config.toml
train_examples = 45211
crop_scale_min = 0.5
fused_qkv = true
init = "xavier_uniform"
lr = 0.0015
Rows from block 4 of a small image classifier, named by matrix and row number. Rows with one number belong to one neuron. Each number is 500 + 50 x the weight over its row's rms, rounded and kept within 0 to 999. All counts start at 0. Numbers have three digits each.
After each neuron's rows are labels from the 100 images, of 14976, where the neuron reaches its highest value: "top examples" is what is common among them. Only what is clearly more common there than usual is listed. The data: stained colorectal tissue patches (NCT-CRC-HE-100K).
# fc1: MLP up (model.blocks.4.mlp.fc1.weight, 768x192), inputs 96-191
# fc2: MLP down (model.blocks.4.mlp.fc2.weight, 192x768, transposed), outputs 96-191

fc1.278:549566588527437473491446502502520485593510550523412520422478449528492559536492603519553505476537477568498498474537506535568577512515541430485432469577506459550476514504449522432545430475463483425512549527557515516462498552575557485481492475516498497497599433421600572514613467650486517439
fc2.278:531473498541631486454528453475510501422431455512579473545489464503521483526482450488505387466518529559582500481443616584530507511549533411532525526587413396462584527515506512522483517555621490502581460494452561480538451443508495494422551512446499608499383520526559429401531617454460507514
top examples: tissue: cancer-associated stroma; tissue: lymphocytes

fc1.40:485488498565526450548473574493543470500614445524386516579532474427505476528394603525474532493530547429518468502533450536538458504444485525560505452453564479525471475486439666571529459574441443602605594515472510441535499545549537521616456526533528472542481463472491524390557546435517403433
fc2.40:496517407497491537477501443537493498449491507538495548517391560487567525511551455481512454611392596546473590428493457503439494570533475635427520506439519574462465442506522478504598514544551483462529508507445582515611482537466546526440513465541572498439581453447597543575528431467567468533
top examples: tissue: smooth muscle

fc1.56:419452461455487536499560459431584450610518460488529524485565518343514557461613537555521517489494453577529395497549538522503532487490494574533497419533568462450499563486411493504481510445546500452519445497513442525506505501619554455516527481476497473487464451531524480459634558536508564504
fc2.56:527571496507508512538424595483521454528445548422452513598665519536473525422528463477502555449503514447484565423454574490480541467392504501542452569496542404495453438519527500600523478515444490385512543486499493494543508414398479495443425517470481482473532448528495547489424414551526481508
top examples: tissue: lymphocytes

fc1.272:533554509530448538379498529434459475548454483450567552503517573475522441537478544505558485472480498530529573535572491526512562423522425465502489511496522504609529492537522564531458438560511387572526426471514488549556606509506463495522428485543531657443488526565508502436578453498501582530
fc2.272:512577475532530519550441551460486524546470545430467529480493455413569483592525567506436478444422518439490462469411530508458489545439550450474475442569474468398550554578478444454507514537464595511482475462559465516501545475551480424435557567517551383562468411444482502541581533524515478521
top examples: tissue: debris

fc1.53:468518507457486518492552556497505439528447452456462494509491519473517449562486471559593550502488450567490468498463547492523480462585584446548583452459479529444491602582519472467594517527505442477494524508422413508489535421591504437432475481471559480448540403467427513405470498543485526532
fc2.53:521435454486477418438529515520558525499545430456509567609567478419563580492351453525503481468545530460489595511460489519478572548505578466401481403473443478483426492502460596437532519449461460519551508577534505461503431445503483474466439525440429565427517523578524473383508447542566564508
top examples: tissue: normal colon mucosa

fc1.333:512517492508501509585520546564476432533449393458487475533469533539522511471624495462516445483464553432490496527504559468510551574513469558506530470483590496526417503429455462615390519519563500502486534558418537524402536533407527540549505525579547567468550511524491472461481471576502492400
fc2.333:518434490407477493475480555538495531628528493522418588453614452545438515551425521507583501534456458505535558583517480547533460511411488432540478515547447521571553526417544550571471452464468598533404504476498529411476474329486458483553530483540497518548539446393419515441602461504505503496
top examples: tissue: tumour epithelium

fc1.565:582527572531541578553448510448425459515590484440537509469525471491450537543459463504441487534467499466535500556406482500374527447516434559466483486478451487483524420494540424507520491554426464434488516472486479434613618468566507498525443543487567479565568546471541516501459503584451473478
fc2.565:553463484516538456373501482449506552497518437510527483553476545534544468557530449413490531417564581541475526417496505455442518440439472450490478469552506510551516437436479553478383540448563427514521487553528490501487523522541510487496431529584533443399500519535536450504577461441552452519
top examples: tissue: lymphocytes; tissue: cancer-associated stroma

fc1.51:466542598463524607554508468527532492583539473495472477477532502510487428448468533393460498418459430506490516483568517512510499548534428419483533483441467527585535489510437591501433535462600507504481528392529533423483614458472526447482410560468472545458442415511488497528516484581453502453
fc2.51:419556505538572442456584476530525548438485603511493417523549505501523546480508441517511499448514411426513475471495452585483518458431569539471507475494482461484506576459468551432481564571498454529503538563555446470530333469576500510355507548550515488449446456461436502514425510469537547492
top examples: tissue: cancer-associated stroma

fc1.157:529508458484468497443535554439504502513504450514467510558586541548532551517542565501514502511516384516435461441465581590523569466454562579437499423466524482479393451549541546439506492590474483563477498447505449598524528570429453557510608529547474522541564524509454561457618458521495497470
fc2.157:476520478438602503513499417622564507532426494546474439442574399505517390540406451597555500486498579550523531489551445565549490546507515453550543577540490481546532469501486519487565523439525467470537525661465508477464533501566480505534493538477549497487518535451524497467575492481501420506
top examples: tissue: debris

fc1.478:457517543509476535451467534544552500566444537559460569398534531555500508540492498596517495440497501560525474387464428477504487563534509465518491478492582474507462452552549595404457466445508551621576483438529555592473506565578479500477523450453472520566588440514440475550481487543526495497
fc2.478:443478595388445504505489512444430471564468619391458528505434496527475458570472472449501517468437480519410575475472487557498441596417518522540483559411603555505432478534510477494479572592464443430454474548474415452598458491464633504515511514538454588477561520501580538528453512529617405521
top examples: tissue: mucus

fc1.567:541461453481566570470417491442559537488504454419544512488554472558600523582598605477550443567411490432551570473399447380430540466558515512485559600520548468482460439519455455589528518552566594473484490499465564522520468488428537471590446533379516444564536462529448431552490481483523479567
fc2.567:571549561497406466470550597537401490515491397497516495510482576495489551393542489513440501517553470472504448502504440518511435554453466475578402484508485535526571431507436533574456521511521492511562547527546454443571521499584524368488601403565482485526499510420379518444537540561449491417
top examples: tissue: tumour epithelium

fc1.253:469450459423494419429483566427552463543438559601469452495535468498566518587468602484366506562518491461500486479463511486443428522521547427537464450612516533446449508468470491491572499417507479390477524416518552499581575448513492505545522505552496414501470501470509464472520520445639523548
fc2.253:506497508540551531523506539515441547547504491349502588525537450470518521466473431597435402516481587472410500486568452521524510550509404556511485587438572526514501559486522515466448511551496500618521584491556504391460545513454540473505569509492520534422565483497507527507518561520405452516
top examples: tissue: debris

fc1.24:474471511627504447547553404491499383474484487517495500495390568480528585460367379488479523555418496529517536473557473507481472601511442536465460452584401518537455557466590523423518493467446469482477483545489447468558584556513568456524487486460594511527542483504473555453504524537543544534
fc2.24:386477443486544428502536546454519474539517520527485429475513518552399457436484579364593398401557429557404450505511526566486493521511521505591518505505520505441496531465405552462451477462577462501496565528422481503412542530417462551528381421524470558473481523490495507500590501510472495483
top examples: tissue: lymphocytes; tissue: normal colon mucosa

fc1.510:451434486448430546544565546486456458548438499539465527518504598549577598481569509553502468452569580525526537497593515536449501558549575508626473582551622518489458509461544488478487476489465481480552440439475517591416508563572472553533522543638474412417482475550491627489476508470545499554
fc2.510:434459584430514461437436471444560539550537531538361563467531419520420417499431456481470505540467402463464446537434421444413471451564451504425587534456420489394429481614481518516575527460413518576522509546504583467488553366499531504536450436486497588474454472498470541464477556500507464496
top examples: tissue: smooth muscle; tissue: mucus

fc1.645:511449568420496488411618442536496527564500507557436484501606594469538538395508586499512473480519486501455389516494479400504526486525556421442516445416587488474437643516505529510482492470472531522512498516503455431438496485376530533423582561447507441477511499479506485453499461516527491458
fc2.645:604505540540455536497447523448467522503433476542546480533564470541422442468519421522498509508544537560489448487460428598547603527449451501562485610481476484589523450417468465435519514426519427444468525552544542599464497562519489480527345462548439508451535421499482540508546505460536532487
top examples: tissue: mucus

fc1.639:584499510516411520538548418501471437513458562508366556542609485595410498619408604464465588449566447504497459516484491516467547487476513525438412499411498552527393429562469531537456477579523491532529409547477496480399499513424506482508463534533635530471507553564541531426473497479471470514
fc2.639:494507425502466588430583467519427589517491496471482529524536556541564540456499501547589519483483554504554518489452563498562511598541544458472440572475590476503558531439554487457503523554477505348489509468547567526620502492525434487478415413461519556519504550489431513597535586492438499465
top examples: tissue: lymphocytes

fc1.102:519514481585490571531473484513486452552488532589531499441476469422481479480511501535471466507520533470442408524525562410449458546593394396465453378527526422546502517550581493559459469549581419500519565523440538545519424465563450485452466544422489498508507489489504485493603450552599576498
fc2.102:505488570441407485390483405431511542516393611452556482542564560505536448530516492518413540554516521555551581496462531499604557476546551568513604518468476501503456405436411544517487509457500556476487522518507455541507594466492483449565580497595497513590472440495525534553452427467573514489
top examples: tissue: cancer-associated stroma; tissue: mucus

fc1.360:473433536390522567405472417449500473543466456464513559503495513429507542472427570470334508585485403524478421470517572464517467522527540469430482530536543505527452512544370494529555491558450520463464505498526496462463513611510496483485470499562416482461470443501473509514501531396457562538
fc2.360:436499456528576462412552575556477580437499531508413397430460574497482491470487549528537559489488500560553440555469455586526471565483511559442498562504523471430467567456548437489497443377531547528564509593565517536502618464467551500509533525450473488500460456555490462482418482399448544423
top examples: tissue: mucus

fc1.365:504506496432525465434442539466493550406543515493444515514456551452447533431482536498545579586426486484605610488534541513500552476397545422506444487525578460471462398488537503442399487504523484519507546503519474536588537461448455408494504535446478515487392462524604551451478556562532464403
fc2.365:501508549543532478516538483424537406509502540526514456515470426540469508582465574428512473540495438547488497521466525444444415468582434518516500463544500413465501619521438549562538443435575490501458507553448386553431539446495453498532522460455568450408598517498406459492544540531552507534
top examples: tissue: normal colon mucosa

fc1.270:513445456541464425483488462546565491467514511546501505468303587502461451472505581508505472556536610470580499522433550434407545544519420497475403530523536522565511529514490537467590414508546453615493550483529553537416533482507578506492451461449535453458541432475428478522506492488463569442
fc2.270:530498548510545680556545518510442440497464500537446509537507450525478526527553469539510494555656534531491515511603464521521527505562467515513460663521493504549469485522577480512463565424515456490540549605443412543575521490450496649459518527568573444539401533511553546562398562456500466593
top examples: tissue: cancer-associated stroma; tissue: lymphocytes

fc1.147:526551487487465510575440542486556581439515541409409515536486434512509491441491481522505504529459509528513462485399541472540468461587480460527483493607517532460536514569526553526491557547460423569603547516581488489444493510473546623546543611536597553589517492457444551527534550535556515455
fc2.147:553510478493532553554489446508528517584583582552413387454416475555513604506481455483512563493393522575430536472481477447562486551530430560587476498558554467505534487487518456484439492442571445531523559452486453547480608603473545424513545507489535488511491513429462535477477491464521491404
top examples: tissue: mucus

fc1.720:580523458568485490510439541572402420494543468576555447453444457487486569512449410461457454573518459560508473505505482515436562524546454438539509544546456523419523541481586547433458447547492400435514587388465483528422463504481584466462459425536503553437502431508476598476475424492593431492
fc2.720:402428495574532550434585453507543567482508540480484407476490444447514470512506516494615473509426527481409377460565544491509521499491490476545482474470470462605429493526410566498513472472497521425563438591453434483515522450622474488440538476544551515470429583501541500532483438516408573528
top examples: tissue: cancer-associated stroma

fc1.743:464500581487593501549464533467505476539502433460482478516550449550453523475482521546472437557544525547467512512462539554425520501553513428565496412520495519512470493524412485553502428514434533465506526415602459448556482478493609445495470545501461601568560473482524453398627551526458516567
fc2.743:573476539474486455536595496519517472527529523470581601523606456522542498411411418524465453568566522484561566412474499579517574602584490499514520621467575469531569499427520444453497566502504467477550494519434518523532489508480486457418446495560605459506523462477544519559494516518518520478
top examples: tissue: debris

fc1.59:390514514466451590482402463421505529480430458540528442528450487535496558521469590469571468561534518515510498464515475451463449513510531536436451450415584408545520448441614605499427448469480491536496431463459514468509456543581527523439543469567528580527514497478459483451541469497594531537
fc2.59:612514557568480535502570499542514603429499554523568550530497528453505540459456516550380491519580564472494466497562526535455511537534464479567353492504466511455521437550454456540539485428533548452534454497515555546554459536497450463366529612477561428473506595518452452602488453397512464532
top examples: tissue: smooth muscle

fc1.339:511401498537529482491459493482489556585519520547510512446470535623525475618524460469499495468449537526541398481576394508480536503485483459482465471581508566524466492481456499508525554539446535597428441506491547538521509438458468445411568641555468500493445491512403585409505427552497525552
fc2.339:576446497474461425392518532498491536521586548494563435576563440436512498473570518579493500451466527481479550645546506493469532457562432459449523575565535426508488437503529529448438422408510586449449509565416440513469476456529566603497577418542469530436541533522544485466490580460420532555
top examples: tissue: cancer-associated stroma

fc1.150:485492539485534531588363552500450449457586412498473499592559512516599466450417549422537441495515473416562386552535464420546507528444461503499392474474485545476436431548444578579446444467474466561565551519545505505535470506565531542492567488435538488435514404458489622425543465554529527499
fc2.150:455615498610473525557434503514578515412535514465554465565518483533525520519496520579474512486536484477461582462427440452427529600443501592481409429491552548500485451551458501429506453513421486439462529481408542419501430529567567527464421497534584542386520496618484543491544465453504516487
top examples: tissue: lymphocytes

fc1.131:617594476504565457471534522438574453427478469455408507545482457481566549511479464374452551524494458497538569534549550464522410516460497480517506487535517465489433564435539567525502485464390446488463489459453403369550529465531492643461559465509444436452556422509543455489489550472513496546
fc2.131:583420551573470435469457478480519434487452570592528508497554531518554442541475494476476538537472526485541454549428555486528537482450516440585536503545516444604409468491542532429450444607525518457495465479484602569530501531444573427582491498531551485471480525623504562451475489485519432443
top examples: tissue: cancer-associated stroma

fc1.445:551564577450561485574472512433384552543602478500474442502529552541411476513468482614551645586405451544532512428405485475559486469549553506593514578483500466525473520443491514481597444468424389500559519465487452523523432564499547401510468498509523456532505527552528513598531513521541632577
fc2.445:493483504450498544479413438573527482463538518508397456448448451584480540387508459501547518573447586484615500494529646487500529522470492554528486458516500479512473503486540547473554489476458542547496451496486440528467526534443392473596523566510505462565507456542506607457452446506481475412
top examples: tissue: mucus

fc1.702:493485539528527513474492548576489546495543534469439526501470544545506517476489589436479424504499501539514514567440630494500407522568427500498458459522392443475391532479605446591622519506537488388502516421604472551520424558439541443507482503503546536577513510457546467528502468595476560478
fc2.702:398453538476446381483509507479524487503507462503501473432498459531508511579510441531452486423468511418402544408566445523484469419451480584556520502536562423551502416579448509502462488581565502529464525468509504559518517454423453594445540556464550497566496454562411475566502484450486545498
top examples: tissue: debris

fc1.162:509485525454523431532478508510452543466580556515453546504457464590530471474526435508498506552498524457485523442473518473566511548546497447538525527505489580473481526592408473571470509474471430500524442532499459550449526577569461518469549560460528416594498456507515476609489411493516596454
fc2.162:451494475471433525489472410537493512475467522558486398509609499420541633522483593510511574530445601539520536561493414517593453531477473477566568512517515450466565548475576526527573544558583484511547554534588620564467577453491532518567499503463542485469465490494572587448548520535546504433
top examples: tissue: mucus

fc1.353:481520472471496542497495459525488613467574397491536506478507409490473545456453532480500558434505464542429498567445443506586457487422507512451588515447506489530523503494490561450492519484472527495438473428432527462495562475561566516484478491552536452534556491513367693492530425503508494494
fc2.353:480590493567582511560500590530406487423589506528533504541460569442498581566442563446575503588543479504518483490564485459400536452540471419474395550440527497535493491498459465464479492544501435449463540486517509484568461484591536458483472542500563472480530530540456543495421442497606523528
top examples: tissue: lymphocytes

fc1.701:522545519466448503505538552479532477512449517560459541521407516398389477460474566507558428599413438477502535430493547461454525430470443465563485507520509465509487512525459463572544513560492452461532561516562419500527529581592397478503530419461418409533581547478506540574491480512493477639
fc2.701:518472481591511479431497574542412580535565507472386491493405452458462514493525480590560498499430437460503487534510448467515483595512465464484454458489524465573606555455533548457543463454464434602515444451530444550514424483433520501526426465446404469521571624504479443464452508494522510485
top examples: tissue: mucus; tissue: normal colon mucosa

fc1.269:438550613421517481508446523556443424527501518454451531517428567501486466385493491493512447458503453497501545454527573501391466507533494528540510427493438481429454514508559564571434483503495562566537504389509417485426511504532506568498564508384432479485612487559482503511452489502547456517
fc2.269:521439416516459355466410448511513475507495481615562462573438529510526562561508497507480547487511555512491548427482513535491435511426510495451488517480567494503491546428477468447508445435538492424373516494444561599597517481532539399430441461515522575463469542480549519556481599471480442544
top examples: tissue: debris

fc1.377:504504464478538597581498604513590431481583534473470401552459457534521481620382590459565506552479504407586486502529450519510496520437525475508436451519503531545432450547499514498466434521485405495470554528497451521660461482476490536513544556544644465449500444523522550478489386477499531496
fc2.377:508552490590520521461431492530495436497578456488537519507543490511503534606509552408505540525503510543501600441478554433452481549505499516457467456594544505498502488485506461440534418506492422438499452508556497401576474588469443572536479454544533459510534442560539562490409528544428421426
top examples: tissue: lymphocytes

fc1.100:513491474495486458577662512439469545528535495537518413442518485506492509538556490449614544527497523438541485555446440544459510497540497421514498517533545465509419427458571456508484462554486485516505558601468455561616539539473608502476455510480525477390481497483536477452533432563525458484
fc2.100:533541562550518529547454516479446508486573490553420571461472511431494430568513522494491561553534517467457533439531567464461470403521499473534439501575496581513440549451513519570526452555568595499605492491541602541461405511456423521531575407483549523563461583525439546599413568565470351542
top examples: tissue: smooth muscle

fc1.39:480542417418478523427576520492598516498506494538422549504582492457466532488524498518476521567505454543541352526516587481581493483527544497486505474496520493468468489596528466456504499532570472552600475501436555543469438541456518464450589505514510481528564514485542468498464525636490595475
fc2.39:569450510433476535533489593558434555485528539552594546492553495563430542524531465495527458506546454452588538467542500450400520458487498549503599364450339540520485529507471402477481516532512482479556553485497529435619521550514499552461445478557500517464509402391529462454556512421528437480
top examples: tissue: debris

fc1.405:499491480443476565542562531540491483575521496576514499466468523580428459485535509418424481499451377507513585435448502509487483557537504468463426565481489461471580444529462520461620469496519524534549540518493579510514490448550617478478514505449446473442499476515607502636571506623457471515
fc2.405:523488553433529481502480403463525521450496521492594411511523376459528440382550485546448494464526544555431492524421439573493474546404471551477476505485409545500482459468564422465437539461447531411469433531506432529474578430426441506429614475531501533562450548491470551525612495577557522568
top examples: tissue: cancer-associated stroma

fc1.508:458513516474505485449566568443519549485399456593466504444552483476480557477531584475494505468489571418472574486489504492517620447578467526506443529513522598444466555516464588521514496516448539439589490439532549545514525545398497544563588467485496471479479484499582542596510509447555506495
fc2.508:553563423604437603460483575469521440487539589478419493480439550391554406554527510447558536514505474568547420449482468442456515432500573472515508528449482455543444473414538453440467577483518473464490563588496467491411452510507492415421466473558502577566534508561485455458510523521484375488
top examples: tissue: mucus

fc1.490:619486550367540521493553534502524492481495495463593521511522411419412479513462466460427437489571490470495492464468491615498397551548452469494592524593437537553471499456541466434525471514519482481587508489494524460512521468522471445523513485463458488464577567540538485556432541504487467368
fc2.490:607470484516458430504490461511454408459539435524491400568478602503550473430571479543489498488507550386440564456517485525393573464545501561555493465556561518531450514485469507421469473530537537514501555425471533490503563551576496517490511436446578535469573522555456487487447447502484562414
top examples: tissue: tumour epithelium

fc1.540:565465579534392591462549465462445425467556498395445460556500470497535518541499447568480507504571466527454527454521504423553482478496465524508538525488548597418423433392513521506520469551537605537533491546420433524439521487486444556450462492478533511579472450470490461501503482591399531491
fc2.540:468472452502548457527488437483495581506460384550581483470511535425486462532421542520492500452560546471500388435452588472488473476480472554472562533491452548548486470504598535532489451554507445504394498469570487505483496528507536397553448473491483611534555470524477515583513528441542452570
top examples: tissue: smooth muscle; tissue: tumour epithelium

fc1.603:512552426389565469534501569462465468458538519436430410491469511571480540503532488461473556483413538524510542483453504498541481563498488579477569532479456442438495428373484530437476424479482486470440413553431467475509445486516584446481527443546492425439494617530493496519498528565553522522
fc2.603:497488553462507528448496426474571526478524544443503505477558451490443485509468501491423462618466486409441535453390458568505439482436449514540431488534456464533474555536504465425516552522489532538528561402452502523505461455497483518461532484602502497613540524444533491471447555457567490561
top examples: tissue: normal colon mucosa

fc1.338:491443509548464511478574546561521523564433460428452593506505447554566571477542556526514515485629506480450479554482511572423453557580514534559557511507474556482445508457487582392523489549426519532543510500522507508428499502571536595430504545456417462492546515484466526451563528576528544429
fc2.338:518576506511604481490513410404449414497518584512449439553483538532502468425449570469530503502433434474571558561491496477540464446530539559496472428529506482472567520520460496405510496389542513557429450588463401579452614536495488466540543491441507549485580519401530459514500548542534499471
top examples: tissue: lymphocytes

fc1.142:477384545452594489549561485486553399627546532495512450500463559503481558498524566468508493468575468516527538441506464531415538541553508432516498564440490434467481531485491548523478526568394540609451462480555442400403450478498562418463457511475397460489537479518416484542559493424448546451
fc2.142:559580444503420615423463514553539497473435511502498420437545413490569447441468476532507486492506545528502483519478462541429531514592485559576551477443467525544486525492468484479545584422577453513516540460552526445569521384475533489417427461481536477507458456447508497531480433485543556508
top examples: tissue: cancer-associated stroma

fc1.178:528532474485482450533459488534732498453490465569494449508548410548416593489560524484514484562562427509493453547487425545477474543528467599525561559549487514385428535526442536503553466479484493471506465448435525482494510552467545458520598508486558489561462500422523427490545481495532491556
fc2.178:456534444541509548477452435428431537473509502406458546510558511479527453483459584615583502488573446528519551364457549582549530471482522558508512585536496543506499507519501485524555469538529518543525507447591395504514496473487515499458479554419495545475540491497497513564509473469459573528
top examples: tissue: debris

fc1.124:530432502547486443521396437566528530443489480531559496491488490456540508503513566442550543516467492450455404483518540478514509661573539494474438440630531553526533598493449495514387471445430505471523461540526534477482526476583540457538488521533424563593435451501484604436513488438461414557
fc2.124:514499501421457491551526428376564558406546421520433515466489527441501501464526563498411429485441455527482595480558489568515437538497579453469487457505466516554492450464523467515609330537513515494581491454537516578473472488545449410476595410496524512449569548541566477481662517471488491575
top examples: tissue: normal colon mucosa

fc1.197:475519441523511441489448461540535585391421474491497476511420361519436518453506528485591618498405616496542356501389518487494522487545460587559526470553477492540545458563426522571480500623446455489579577568522536492517536529494531555486528537563446475541432522524435509541531488495521497487
fc2.197:507487503549497539539484470517424377481641524497431462434521591467509507520519488546576518508521425498446488513467530420531503571480468426471456390545591530553486608470487450497522451479484570558535428441468538508513528536437471391526593475464525529523491531382501478485477465552513404437
top examples: tissue: mucus

fc1.757:467520505510496538452473544508512522433543458563515541498397474554487511552439462525418551474544517486464547441499548423529555481499474536454548514515524487547497493550546490491521402420407583476518517432469482494552518518568468509552509490437509467482451563394485522498519521501650457526
fc2.757:569452496440481488547474515522493492442479602455627401474523474535524588501406589496544527512527485535587519511545516566528403499468443560481449492465471498468509551534565640483474497518542515465459468510468502468528466472530427392506448465523496537474603444477551426542530505512445477436
top examples: tissue: normal colon mucosa

fc1.273:494524562498504617446375484427476545484534542540532461513398495450608467556468416448568505628582468443520509516493486455512482495494503489494551474536387532434586461517490533507519506512469447493427456470525570500350405531427558465552534637509571405548422521479551476430493500426459591598
fc2.273:540517426512468544544545449498581561517425562490576558427552560494437526351488498583552554543488479582480446497545450565441525479382539572486553448446550394544435538508547451531463493428467467489459476554565488530487546434559534462511411432452482515481519508488453586447457498510514493556
top examples: tissue: mucus

fc1.335:442391531469443571554449407394517390490436492551446428485464608447506500473409438526631491510491527492519461428477508503480413507558487487489574514451423532456561521555461470470445534443571445467570508531593507454520507457493587452464529470461508494527571389550486540472462452484461599509
fc2.335:439473542444511561468449540486468567509483505460456462510538532460555498553516530445423404590538458521479492520466453428451439426548534530412473405495473542488451449495488546513559400475537497506537526477493493513527449491598421559492489500474511512528426481482442433482483455494435503461
top examples: tissue: normal colon mucosa

fc1.740:531568535533525587435519550442486566449432511499449391551487478453523572560546414440482552557447441422441523544569468486489490489553452442449442484529532519507613521526565491451459518511516468533512514514496471503452483490457439470529501551554619529458519440420571513505542494549605535518
fc2.740:385547478445405567527461354484488428475459442483520504383522487413514474523486449502545530513528446493436484532495456427542484510536458499494598462481419492537455557458484421452503488422497458429573507544577460537555608494548479455421616582509537511573588433541511473567443499471557585548
top examples: tissue: mucus

fc1.45:502575580547516549511454498542556501449449448541552551561535508476440561509602484490460489493451471498494581530480548509506506521551535481489504448468452453591593427502473610470404504390551521487583553467565472546472485468587548473495550544521517530611465575457455559573507457539445536598
fc2.45:533462461618479481517508539497454528499520501509545541526486497560426449520418507543531602507472520431459458474477420547477528540507562496505477427568587554436452546516460520455409586478532551543488499547514521478368537474521525445523480411421430479554507575497560496459488523536450459474
top examples: tissue: debris

fc1.106:569450452414527589500446494473572484500508504462538512448487464433508513423439543454460481407532455511509494490490607461457518526459511615463515598463464516518529572474510514553463422470586449452508458526500389508483518571534499471482487515513556532565534471475462537557415469460525485515
fc2.106:513544502466472515469463559539545534431542531471527572435516426470411489517513488530545503542505545437483442540499425665515493463563452479480447542541562515475546396480527479460482589485481503520567510441493567569515524454454388498586498458436441479498510561424467485534485567537475474512
top examples: tissue: tumour epithelium

fc1.656:483426455538483541439538483537552490555470571460498516429497455444415474453429512531476458553497412567483534524509592451469520573477538424588520538540457509427453495412541537464528507450520467493548547505466505545464528439446494450397547573628632534530502446535527504516505487528512445484
fc2.656:537497621587534568433493438443519524500514536507588475434574471510479509525401510445521496530490540566445526439377448542451525545537515533484487522525476498478601542558543384483452473466483528503555552560474468516458438509463503491485430495428488472453485592446519497448544445470424475418
top examples: tissue: normal colon mucosa

fc1.722:446387507536523429496561560472465500563443503522430443536345441513497477472521467494443477491554485502531380427526487451498496529521491464528526576525498504473553537548550503534510492393563568551520575515520474450480419439521571528441527523546404559482601507538493462497516503478520375532
fc2.722:520482532451530512469443424474506488509440565468505517413522563450451521548516478500462491438490515544548526480561460538506464455410555526505502497510549490446475500581469449472415497537512533395493486516573620373626480505486476546488438428563572461451444465466534451523591547508537499471
top examples: tissue: tumour epithelium

fc1.121:566511400567513481513535515541612496402505463549488534485490411506465501450511583516539590597507359455460494456480460611388589515550503481494518468504403467472572456532520519524582493471557375469501531490507565455546480478473519481478495577560488499462587469519459424515546547459555479426
fc2.121:438463551470454489473440424406567462550451557552464595511490526545586522566514461512505471460623459563480485444535466417555530446528577520427518472503465559483508549538514427549496413501586487499484575554483467560525482397517559505544516478585473530564521529510462486470481567496501474468
top examples: tissue: cancer-associated stroma

fc1.359:546457402429472448507510484591506480433537504421434471371540456427606534517550483535494539498576506482509510501509459538435489581574424577590534451513586528495420601518535490404469509437480498446500514520475421416549626500545648485385505522499490586512451494532469551473553499443457479525
fc2.359:450479568542503597529604571486541402541562521549467544547499506554460490402390473558644451528526534513523440514462500531554532580520540471434517476533482534582571436522501490503580466436470471538533474514508469497398420479517486528502518561529501466567470493463639492571454418535489611586
top examples: tissue: mucus

fc1.735:491610519521602446503447472535518489449548471459522437408511419473480550414560534538551519486416431423463538450486560501486547394478516543463454497406526542491436463531487486448425478599476492509441415425483529588579537462445507535507487564410451515537465556577422546459514498445481524415
fc2.735:481504471587491574363436545414497394503526516428515460488506546490546518480556433543515474421594473528533531571414447460552519459490456437540528479614450507479526456409470453516482402407547485478544534479423478415601395551576507512487537475512453476486506543488509452551492496572448532540
top examples: tissue: cancer-associated stroma